A small encoder-decoder audio transcriber, trained from scratch.
Model: encoder norm layernorm, encoder activation gelu, encoder num experts 64, encoder width 160, decoder layers 6.
Training: muon at rate 0.0071, 9400 steps, batches of 192.
Data: 26041 training examples, 69.3 epochs.
Rows from block 3 of the audio encoder of a small encoder-decoder audio transcriber, named by matrix and row number. Rows with one number within an expert belong to one neuron, the router's apart. Each number is 50 + 10 x the weight over its row's rms, rounded and kept within 0 to 99. All counts start at 0.
After each expert's rows are labels from the 100 clips, of 14976, where the router gives the expert most weight on average: "loudest band" is the band of the loudest frequency at the time of the peak; "top examples" is what is common among them. Only what is clearly more common there than usual is listed. The data: short read English sentences (LibriTTS-R). In brackets: how many of the 100, against the usual share in percent.
# router: router (encoder.blocks.3.mlp.router.weight, 64x160, trained with AdamW), inputs 0-79
# up: expert up (encoder.blocks.3.mlp.up, 64x80x160), inputs 0-79
# down: expert down (encoder.blocks.3.mlp.down, 64x160x80, transposed), outputs 0-79

# expert 22
router.22:60 55 50 36 44 57 53 52 76 42 69 46 61 54 51 57 54 58 56 54 58 64 45 57 52 43 39 63 31 46 46 40 62 65 61 38 58 57 49 44 48 51 59 48 46 34 68 36 51 41 53 49 43 35 56 21 52 55 55 67 52 44 52 54 30 58 47 32 49 50 43 51 56 56 47 49 63 36 50 59
up.9:48 55 56 46 49 52 39 49 50 61 25 58 37 56 49 59 54 50 38 55 69 47 46 56 56 55 42 39 67 50 47 45 67 47 41 57 34 59 46 40 54 54 49 30 61 56 37 33 55 47 54 42 40 49 30 53 38 50 59 58 55 48 51 66 39 42 61 75 51 52 30 50 40 37 51 60 37 49 67 77
down.9:36 48 49 57 46 49 38 61 45 54 43 45 42 59 50 46 57 66 37 41 58 46 54 51 40 43 59 52 42 59 51 49 52 57 70 36 55 42 55 64 53 55 53 36 37 31 46 49 51 58 53 43 58 31 70 49 55 61 41 47 49 39 63 46 43 61 53 48 61 40 39 33 53 46 58 49 37 52 47 32
loudest band: 500 to 1000 Hz (36 vs 5.8)
top examples: the word "i" (61 vs 18.2)

# expert 56
router.56:37 61 60 59 61 37 36 58 51 36 61 25 54 43 62 59 56 63 50 58 47 46 56 52 52 34 56 63 68 57 47 56 63 57 56 48 62 52 33 48 61 56 50 45 53 53 46 49 40 44 46 55 52 52 28 66 55 41 59 44 51 70 57 58 59 57 42 59 49 54 41 61 50 46 40 41 42 50 46 46
up.9:42 53 76 43 53 53 50 57 63 43 44 71 53 35 47 73 62 39 59 62 40 50 39 44 57 68 41 41 54 51 51 39 68 52 19 47 33 51 45 60 52 53 54 47 52 57 47 48 52 62 37 47 41 47 50 51 58 40 49 31 40 48 49 51 54 48 51 56 62 42 64 59 71 46 28 58 57 67 33 54
down.9:36 47 43 51 52 53 64 51 43 50 35 70 60 47 38 48 48 52 49 50 52 56 55 42 44 50 32 41 54 56 68 35 59 49 59 50 53 35 58 43 50 49 69 28 74 53 40 36 54 53 52 48 57 36 56 56 58 67 67 62 47 28 53 35 61 61 50 54 54 55 64 34 45 31 56 51 63 45 56 48
loudest band: 250 to 500 Hz (54 vs 12.1)
top examples: the word "you" (68 vs 15); the word "he" (29 vs 10.7)

# expert 47
router.47:33 51 41 40 45 27 61 34 47 59 35 45 47 52 56 68 38 46 55 25 49 55 44 48 59 62 43 50 52 35 45 37 48 36 42 39 63 44 37 53 51 65 52 41 48 61 52 45 58 54 35 55 48 62 56 61 36 41 45 56 62 41 37 51 43 60 44 53 67 46 49 48 32 56 54 45 48 45 52 41
up.0:63 45 44 37 61 51 54 43 42 40 58 52 45 43 53 52 47 54 42 64 47 76 67 56 54 43 23 49 44 54 48 34 48 56 39 54 52 51 63 40 74 34 45 42 47 41 49 47 49 59 52 47 48 48 40 50 50 57 59 52 39 51 49 46 45 75 57 52 19 51 45 38 47 54 34 49 46 59 50 60
down.0:55 39 50 45 54 48 59 57 59 32 45 41 61 47 79 65 58 37 36 60 39 58 66 44 49 47 36 49 33 61 51 57 52 51 69 41 55 46 31 40 53 60 55 54 45 47 53 60 43 30 38 54 50 64 43 41 44 37 55 57 52 54 47 61 57 65 37 51 53 46 57 46 65 33 38 72 49 57 35 35
loudest band: 500 to 1000 Hz (50 vs 5.8)
top examples: voice: female (82 vs 53.5)

# expert 51
router.51:39 52 54 46 47 55 55 41 53 54 57 61 48 57 42 64 58 58 53 59 61 60 38 43 43 30 39 60 45 59 66 59 48 42 47 68 34 53 65 51 56 49 54 44 43 53 47 61 45 52 38 61 58 56 65 22 44 60 40 48 55 44 48 37 26 48 34 53 46 48 37 26 54 33 61 55 41 54 38 56
up.0:65 57 45 50 55 55 51 52 39 54 50 46 38 45 21 41 43 41 41 51 68 52 50 45 49 45 73 45 43 41 51 45 42 68 63 52 54 51 53 56 66 50 56 52 49 51 59 50 29 44 40 59 49 34 51 78 39 47 45 63 62 27 35 48 65 45 59 44 57 42 51 55 61 37 56 46 49 54 47 34
down.0:44 45 65 37 48 55 57 64 46 60 60 49 47 34 40 71 50 64 41 54 48 58 51 39 62 51 43 43 54 51 40 39 55 22 68 52 56 50 43 57 54 31 47 51 37 68 64 51 52 59 51 45 59 41 59 49 61 47 61 63 42 50 41 61 43 46 50 38 46 66 43 51 27 62 52 68 51 51 46 52
loudest band: 250 to 500 Hz (32 vs 12.1)
top examples: the word "it" (40 vs 12.3)

# expert 45
router.45:39 58 52 45 38 39 41 40 60 48 65 33 58 49 53 45 73 52 57 43 39 51 68 40 34 50 51 50 53 57 66 45 52 38 45 27 44 48 53 62 48 43 55 43 42 53 49 26 56 57 37 41 56 25 58 36 57 64 37 67 64 49 61 46 52 50 73 45 56 46 56 36 57 55 46 35 63 50 45 42
up.9:51 42 62 43 55 59 57 71 71 47 42 53 50 36 40 33 62 57 65 36 43 45 58 44 42 31 38 71 63 55 54 48 49 47 47 62 34 36 35 60 52 28 46 62 49 60 61 46 55 56 48 42 38 56 51 50 44 57 56 46 49 57 60 62 45 62 60 43 49 39 66 61 47 45 47 73 52 42 59 54
down.9:50 58 66 41 69 51 55 53 50 51 48 49 55 62 45 63 55 47 51 69 69 33 54 60 64 57 37 54 42 39 44 51 54 61 52 67 36 58 59 51 51 43 68 45 49 65 53 52 44 52 42 37 47 47 55 12 57 32 57 49 52 47 35 39 50 51 50 33 46 34 55 80 32 45 68 41 45 45 51 45
loudest band: 500 to 1000 Hz (28 vs 5.8)
top examples: the word "had" (27 vs 3.1)

# expert 18
router.18:50 52 41 37 27 35 46 42 49 44 59 48 45 43 63 60 61 54 63 46 39 63 64 44 45 33 61 46 56 51 52 47 38 58 47 64 48 58 44 49 43 51 43 45 79 57 55 58 42 34 54 67 43 42 43 49 35 45 49 51 32 67 56 49 48 40 51 39 63 47 61 52 67 30 45 47 47 49 33 44
up.9:50 50 36 32 45 48 36 62 59 41 61 46 41 65 48 64 45 45 42 39 47 66 45 56 49 57 46 59 50 65 36 38 49 66 45 57 48 64 43 52 50 57 34 46 61 20 52 66 57 48 57 42 63 33 39 27 40 47 45 68 46 49 48 41 47 62 38 48 58 42 40 41 45 47 46 52 48 49 66 61
down.9:29 53 41 64 45 64 42 47 44 47 51 51 57 69 48 41 62 62 68 56 45 46 47 54 54 51 39 45 51 30 43 41 33 52 54 70 46 51 60 46 44 35 47 60 49 59 54 48 46 63 37 46 37 54 62 47 53 55 53 47 54 55 43 31 48 34 49 42 46 32 69 45 79 44 68 52 55 53 54 44
loudest band: 250 to 500 Hz (34 vs 12.1)
top examples: the word "he" (27 vs 10.7)

# expert 35
router.35:51 54 47 45 56 52 46 48 51 44 41 61 33 51 48 52 63 66 44 61 55 67 34 42 40 36 19 34 66 35 38 43 47 56 50 47 28 51 48 63 46 60 41 32 71 47 54 45 36 39 48 69 44 47 33 32 72 50 56 71 67 33 42 45 34 47 52 42 52 43 51 52 41 57 48 42 35 62 56 49
up.0:50 44 82 53 39 51 58 48 62 49 52 38 43 69 50 43 54 51 57 44 47 53 50 50 66 53 31 39 39 48 72 57 49 63 58 57 58 49 52 42 52 37 44 68 56 31 64 51 58 50 76 40 60 43 37 61 61 50 55 42 44 49 41 61 26 48 45 39 49 52 28 46 56 63 57 47 39 57 58 51
down.0:44 37 45 50 48 50 57 43 50 48 46 65 41 22 50 48 51 40 48 39 68 33 46 35 50 65 55 63 43 61 62 61 49 48 52 26 48 55 58 43 42 48 54 66 23 51 36 51 44 71 67 41 52 49 56 53 48 59 26 41 68 52 62 50 62 58 48 40 47 51 38 51 56 62 50 37 69 49 51 53
loudest band: 2000 to 4000 Hz (60 vs 1.9); 4000 to 8000 Hz (29 vs 4.3)
top examples: voice: female (95 vs 53.5); the word "she" (54 vs 5.5)