Weights of a small encoder-decoder audio transcriber: 12.1M parameters, encoder arch transformer.
Rows from expert 63 of block 5 of the audio encoder, named by matrix and row number. Rows with one number belong to one neuron. Each number is 200 + 20 x the weight over its row's rms, rounded and kept within 0 to 999. All counts start at 0. After the name is the row's rms in percent of the matrix's.
# up: expert up (encoder.blocks.5.mlp.up, 64x80x160), inputs 0-79
# down: expert down (encoder.blocks.5.mlp.down, 64x160x80, transposed), outputs 0-79
up.33,096,170,173,228,181,197,169,219,215,198,217,241,200,198,188,197,177,232,205,205,212,165,200,206,172,182,208,177,212,218,206,219,198,220,185,211,229,217,181,188,183,199,241,210,188,177,211,188,183,221,183,198,201,171,224,209,206,194,215,177,230,208,196,233,235,209,206,218,196,191,182,201,200,207,199,180,190,173,210,192,187
down.33,073,184,248,186,203,205,205,199,180,185,181,208,185,194,210,184,179,161,201,188,186,209,173,199,206,222,208,191,178,247,176,182,238,221,223,208,186,223,223,248,213,175,199,248,191,187,188,185,211,212,229,221,219,180,200,197,185,202,201,203,225,172,207,189,206,212,191,189,226,198,214,182,208,214,161,213,197,218,200,187,182
up.34,114,202,204,220,210,180,208,219,203,184,210,197,212,198,196,180,169,216,188,197,227,201,229,185,193,201,205,202,207,204,160,195,199,189,218,187,209,189,192,215,204,180,195,214,228,209,183,187,237,179,179,223,209,167,225,208,235,201,188,188,212,199,194,181,201,180,215,178,189,229,197,249,209,158,202,217,168,214,223,172,222
down.34,134,170,172,220,192,206,162,207,223,190,193,188,201,179,214,213,225,192,175,194,198,169,203,211,198,194,208,219,189,223,207,201,201,153,195,172,234,211,205,176,213,209,190,219,185,191,204,181,208,190,214,206,208,182,162,218,209,200,202,198,211,177,222,223,221,208,206,221,204,234,236,225,185,203,177,177,223,216,184,184,225
up.35,118,184,195,190,209,194,193,188,192,208,180,166,204,198,219,219,223,220,228,229,218,185,205,171,182,177,218,235,247,196,229,190,210,209,208,204,206,210,193,140,165,213,183,185,198,201,190,202,245,204,201,183,221,200,185,194,213,206,186,192,213,184,220,176,214,194,185,189,151,196,184,209,220,160,208,189,235,221,189,215,201
down.35,123,213,203,205,168,180,177,182,183,213,170,202,214,197,181,218,223,180,215,225,173,217,201,215,198,202,161,205,203,199,206,173,184,197,213,182,176,198,203,189,191,244,220,190,208,199,238,198,198,183,215,212,217,169,180,211,184,180,193,204,205,213,198,216,196,217,168,238,161,226,172,205,193,226,154,153,227,207,183,204,154
up.36,072,201,222,203,195,184,240,207,203,224,180,177,167,190,215,180,203,203,202,150,214,161,244,183,218,212,205,186,193,231,211,198,216,202,201,219,212,209,208,220,182,172,190,167,208,225,219,211,169,157,212,211,194,182,214,176,222,227,184,249,210,209,207,184,174,197,200,223,185,200,215,242,173,227,203,223,210,187,190,202,210
down.36,076,171,168,192,215,212,199,203,223,177,239,199,169,217,215,219,203,195,215,189,194,179,216,217,212,185,200,207,216,197,209,168,175,197,203,219,209,213,212,186,180,174,234,193,176,235,186,212,142,199,198,201,196,229,210,192,202,211,192,225,192,227,236,188,202,203,169,189,189,212,194,177,222,194,243,194,165,172,181,164,151
up.37,090,216,211,179,208,192,177,208,181,185,201,211,224,210,204,221,184,187,201,172,216,203,155,230,203,233,187,198,194,221,199,229,204,217,194,236,189,193,209,205,195,213,175,224,173,204,210,185,179,191,239,214,181,179,193,226,214,218,229,224,199,161,212,178,214,213,180,178,214,202,253,190,239,220,177,228,207,204,218,205,156
down.37,089,236,175,194,203,159,190,183,216,181,244,207,187,206,224,202,177,204,210,240,211,230,171,204,183,205,220,189,171,169,216,203,175,189,211,195,199,191,174,205,178,212,190,196,226,198,194,172,217,205,200,193,198,209,216,204,214,210,195,237,183,224,198,210,196,182,210,172,198,214,201,224,236,252,218,187,224,229,192,231,203
up.38,133,215,198,195,218,203,205,194,162,173,198,215,189,218,220,203,197,193,202,217,246,229,197,222,172,218,164,236,187,222,232,222,232,198,229,182,204,215,208,182,189,250,204,177,215,210,204,184,230,196,204,170,207,233,176,208,149,195,214,195,226,233,201,226,194,203,203,200,199,220,181,194,199,206,185,205,216,179,228,188,221
down.38,154,216,193,164,206,233,210,173,200,197,182,251,185,183,204,193,215,227,184,228,179,210,209,225,203,219,192,201,217,236,195,174,213,215,199,198,186,218,178,201,231,189,193,226,196,187,193,173,215,229,195,191,226,230,248,215,191,190,204,198,193,205,206,179,189,228,164,215,172,173,200,200,216,177,186,192,221,183,209,208,219
up.39,094,202,219,219,193,176,217,229,219,189,177,206,188,219,211,191,229,184,183,190,169,215,239,207,230,209,180,182,210,200,181,223,194,203,226,213,158,158,186,163,217,210,199,166,219,162,213,186,243,209,218,190,208,187,190,243,197,211,200,188,205,210,225,195,196,213,200,197,216,171,237,217,212,204,183,178,238,194,203,170,229
down.39,093,197,158,175,219,197,176,181,197,163,260,181,227,210,197,191,206,206,178,208,196,196,199,172,207,230,218,213,213,183,198,195,187,205,207,197,217,210,228,233,186,196,195,191,196,205,207,205,204,196,172,195,214,216,196,204,219,195,212,210,165,198,201,179,227,222,226,218,177,188,209,205,168,180,205,233,191,216,217,181,212
up.40,136,211,207,202,195,169,207,205,181,209,227,202,200,193,216,217,188,199,189,187,189,215,198,171,227,205,179,209,167,197,177,193,176,207,162,177,216,202,208,200,181,183,227,179,201,207,184,222,219,187,224,177,202,210,174,238,231,162,245,195,169,189,164,170,216,236,212,194,198,201,226,206,194,212,210,200,202,192,168,164,235
down.40,112,212,219,222,204,214,189,218,227,188,184,196,219,172,184,213,197,181,191,204,222,231,220,225,212,166,168,200,179,201,213,194,205,212,206,205,171,185,242,236,214,190,189,239,175,200,193,187,179,195,227,207,199,203,236,206,176,199,195,192,161,213,145,174,185,153,185,202,175,224,216,183,160,182,186,179,209,203,227,231,214
up.41,048,167,224,180,186,186,189,187,235,203,196,207,210,211,203,191,181,192,201,226,207,215,217,209,180,197,197,215,209,205,205,150,211,185,182,198,208,196,189,227,190,190,166,202,232,165,203,222,208,230,192,212,181,174,202,199,208,230,198,181,231,180,213,223,204,190,195,175,232,204,177,168,199,172,221,174,173,211,230,222,170
down.41,051,181,196,224,191,174,235,202,214,200,184,207,191,193,207,195,150,215,189,176,189,200,188,209,202,216,182,205,217,184,193,200,246,167,210,197,209,200,215,186,218,182,170,200,212,199,233,162,204,182,180,215,232,222,176,209,221,204,208,194,214,188,208,184,191,185,204,197,203,206,234,190,169,160,179,170,197,233,232,193,215