Rows from block 5 of the audio encoder of a small encoder-decoder audio transcriber, named by matrix and row number. Rows with one number within an expert belong to one neuron, the router's apart. Each number is 200 + 20 x the weight over its row's rms, rounded and kept within 0 to 999. All counts start at 0.
After each expert's rows are labels from the 100 clips, of 14976, where the router gives the expert most weight on average: "strongest on" is what is common among them. Only what is clearly more common there than usual is listed. The data: short read English sentences (LibriTTS-R).
# router: router (encoder.blocks.5.mlp.router.weight, 64x160, trained with AdamW), inputs 80-159
# up: expert up (encoder.blocks.5.mlp.up, 64x80x160), inputs 80-159
# down: expert down (encoder.blocks.5.mlp.down, 64x160x80, transposed), outputs 80-159

# expert 5
router.5,203,211,190,182,216,190,235,213,159,233,180,199,214,206,182,172,208,223,206,186,194,205,209,195,213,181,200,167,211,192,212,192,193,237,200,176,203,177,238,209,217,194,178,215,190,148,186,176,193,217,167,184,207,212,191,171,209,215,212,176,201,197,193,209,196,196,213,221,207,211,200,192,206,168,189,192,177,241,186,227
up.4,212,245,227,206,216,200,222,184,192,191,209,166,234,210,183,205,182,216,215,184,220,243,196,203,236,214,184,183,199,190,208,197,201,183,216,195,156,188,184,203,218,218,189,201,185,215,184,179,180,221,194,198,166,238,193,231,222,184,176,187,188,173,176,213,163,177,202,187,203,227,188,205,194,231,206,194,219,228,215,211
down.4,246,209,157,196,183,205,204,221,185,174,205,198,174,206,199,212,208,174,210,203,195,233,195,183,207,179,194,154,204,206,177,204,206,192,191,192,164,228,205,199,223,195,191,179,210,201,182,221,218,199,210,200,192,215,211,204,227,185,200,206,180,229,187,210,233,223,182,171,225,176,166,193,223,250,179,200,208,195,229,241
strongest on: the word "was"

# expert 49
router.49,213,207,210,206,224,232,188,201,232,198,192,218,213,189,191,199,210,170,191,230,163,214,228,213,166,168,206,210,206,193,192,160,188,178,208,205,191,181,216,207,226,221,260,181,209,212,227,164,208,210,188,207,174,210,237,189,196,194,184,201,220,201,223,146,222,209,179,226,198,188,193,186,208,192,220,185,199,223,171,195
up.0,215,184,210,195,204,182,214,210,184,198,193,190,181,168,201,194,201,183,195,219,185,220,214,170,221,200,194,231,195,181,197,187,193,237,183,195,172,201,232,165,220,230,228,188,188,211,216,182,193,215,198,246,200,208,214,187,219,231,184,190,176,176,191,188,221,196,198,165,204,171,189,203,222,175,243,172,202,223,217,192
down.0,226,165,221,206,200,192,215,188,192,190,212,179,212,196,198,213,196,181,225,190,180,202,196,229,163,211,221,206,202,205,223,215,219,208,226,199,234,190,197,206,209,180,204,191,162,182,214,195,190,185,199,192,225,212,214,165,208,245,192,162,183,219,267,187,187,205,199,179,214,206,226,215,187,208,203,167,228,197,192,207
strongest on: the word "of"

# expert 17
router.17,179,216,220,193,190,190,182,201,216,191,195,200,199,217,220,192,231,226,202,183,184,229,202,222,216,209,184,232,251,231,196,200,191,155,186,229,230,168,214,190,227,166,205,203,193,215,217,222,203,189,233,192,177,206,162,176,212,188,230,219,173,215,225,172,180,231,195,208,202,192,187,216,215,182,192,206,222,208,202,170
up.4,194,206,176,243,219,220,200,200,230,202,199,228,189,203,224,195,196,210,224,221,186,171,206,201,185,165,173,234,203,183,202,206,167,203,184,200,207,205,195,199,206,200,220,176,212,205,222,193,210,179,194,192,248,193,193,187,198,205,200,182,208,159,205,193,198,236,158,209,204,215,160,188,153,150,223,182,183,228,193,199
down.4,182,212,211,178,216,194,204,178,179,191,188,199,191,200,184,213,177,165,181,203,229,184,201,208,226,177,202,203,192,200,216,180,188,246,178,223,150,201,206,200,168,208,208,212,190,240,205,249,214,251,214,180,188,202,238,209,235,200,173,224,204,208,199,196,187,198,178,192,198,216,206,186,188,209,236,218,215,161,185,182
strongest on: the word "i"

# expert 36
router.36,187,201,195,211,180,211,206,204,212,200,210,207,167,192,198,191,209,198,200,175,185,195,208,221,211,159,219,194,195,214,218,229,207,176,224,223,230,178,208,191,162,183,174,211,208,217,173,247,197,171,199,169,225,192,232,158,167,192,193,206,185,210,230,215,210,217,201,200,183,199,207,189,181,201,201,216,182,197,163,222
up.4,210,196,211,210,204,219,187,182,195,200,253,202,200,222,207,205,187,194,193,195,202,174,200,203,203,190,213,197,166,199,201,185,227,212,230,178,184,185,181,208,177,200,213,195,237,188,171,189,222,230,194,204,222,212,190,216,184,182,177,188,197,210,195,143,207,219,193,227,189,226,195,219,180,191,219,232,222,209,204,231
down.4,185,192,202,183,186,221,196,184,201,209,196,206,175,184,211,191,195,207,186,171,193,192,210,203,199,225,224,161,182,218,225,202,186,203,147,247,229,182,231,211,179,164,216,196,193,217,167,183,200,213,190,173,201,191,191,195,184,180,177,219,220,206,202,197,227,213,229,213,199,197,229,194,198,223,209,199,224,183,189,191
strongest on: the word "a"; the word "little"

# expert 54
router.54,214,200,200,221,170,215,218,216,153,191,205,228,170,190,172,177,209,229,188,170,213,192,186,208,197,182,199,186,193,202,211,195,167,193,221,219,190,218,183,193,197,185,219,229,182,218,176,221,196,157,181,171,186,197,185,212,199,199,215,183,226,188,186,219,230,191,224,182,223,187,166,207,169,196,190,210,177,198,190,186
up.4,218,239,207,199,181,167,189,219,166,208,147,207,180,188,217,182,176,217,195,193,210,187,157,157,194,188,200,191,186,198,211,230,179,189,179,200,164,197,185,200,188,204,222,212,197,210,208,170,193,245,222,163,213,193,210,175,205,181,187,191,187,198,187,228,191,233,223,222,199,202,217,192,190,198,208,204,220,232,228,212
down.4,214,196,169,210,191,203,225,217,226,210,177,197,205,198,180,206,204,188,229,187,164,186,209,198,174,175,181,208,188,225,173,158,206,181,214,183,212,183,223,227,221,149,172,216,177,195,201,187,190,201,176,244,200,188,223,206,235,200,207,190,194,203,183,210,170,237,218,207,198,237,199,193,206,172,194,199,212,197,182,200
strongest on: the word "you"; the word "do"

# expert 57
router.57,175,181,180,193,205,185,200,215,213,232,190,181,210,219,213,173,169,225,183,215,226,198,199,198,166,215,187,209,223,179,202,204,217,224,195,204,186,161,185,170,229,192,245,190,193,209,209,170,193,212,159,198,227,202,168,181,181,178,208,210,199,194,219,191,166,207,171,170,212,204,188,196,199,195,222,201,204,200,233,201
up.0,208,216,231,209,202,203,208,212,221,178,211,203,219,198,182,225,235,182,204,259,185,166,188,216,215,205,206,209,202,206,198,162,223,198,202,166,180,200,221,179,194,189,155,189,203,226,187,194,196,208,183,175,205,204,215,246,202,175,248,193,151,200,240,235,208,180,183,190,225,214,220,178,209,211,176,192,176,175,193,183
down.0,157,220,186,182,200,191,204,242,235,204,173,178,211,201,169,194,195,225,201,184,212,209,216,163,191,225,199,221,221,182,191,217,200,196,212,203,221,186,188,231,177,218,199,211,181,214,194,208,215,211,214,194,208,192,211,175,168,213,186,235,187,250,205,179,203,220,200,189,204,191,217,219,193,235,218,199,226,212,207,196
strongest on: the word "and"

# expert 3
router.3,183,206,182,200,209,206,212,184,190,242,206,230,235,170,191,223,207,172,185,221,160,199,225,231,196,206,203,170,210,187,175,204,208,190,231,169,188,217,184,223,184,182,211,215,179,214,215,205,199,221,177,201,164,215,216,190,210,231,186,177,189,218,181,222,209,199,196,168,170,202,173,183,212,185,175,179,186,192,204,201
up.0,209,175,192,213,211,157,202,194,187,194,203,161,215,185,182,214,203,180,169,203,214,196,188,228,187,184,215,197,232,189,191,183,231,184,204,195,225,194,180,199,201,220,188,198,208,186,154,222,223,199,217,197,203,188,187,189,199,176,207,224,214,210,215,203,187,190,240,195,184,219,229,211,205,218,196,225,194,231,177,185
down.0,208,192,230,186,207,213,211,191,164,202,220,217,196,208,210,213,207,206,216,191,178,228,184,203,217,179,172,158,182,233,179,221,223,190,194,223,194,219,238,160,194,198,231,199,210,195,208,229,201,174,203,187,186,192,223,221,188,231,209,225,236,208,215,203,173,207,182,206,210,222,191,174,190,159,153,185,211,202,190,175
strongest on: the word "you"

# expert 0
router.0,189,211,178,222,207,167,175,192,217,157,208,193,218,203,178,190,235,212,169,159,228,177,197,198,183,193,227,200,205,192,193,194,160,202,203,214,200,236,200,228,191,197,187,206,217,232,184,237,201,212,219,161,230,191,155,245,172,208,204,218,210,147,206,209,222,181,205,214,186,180,233,199,195,201,182,230,204,203,209,177
up.0,194,199,214,140,209,216,185,179,195,214,229,181,211,181,220,197,229,168,165,197,231,212,205,189,208,221,198,219,192,228,205,211,187,180,205,225,187,208,196,194,199,183,191,182,221,171,216,196,228,205,223,200,203,188,207,180,191,232,199,210,207,208,178,210,193,258,198,203,200,191,175,210,239,197,210,197,197,211,198,242
down.0,189,189,160,210,209,206,219,183,200,203,165,223,223,175,191,182,215,231,193,195,227,187,191,213,231,180,197,194,232,218,154,185,238,225,210,147,205,204,217,189,192,196,207,204,181,196,179,159,179,195,199,231,179,208,219,232,200,223,222,253,195,186,230,206,191,167,219,156,209,190,220,185,183,235,186,186,198,204,194,212
strongest on: the word "of"; the word "a"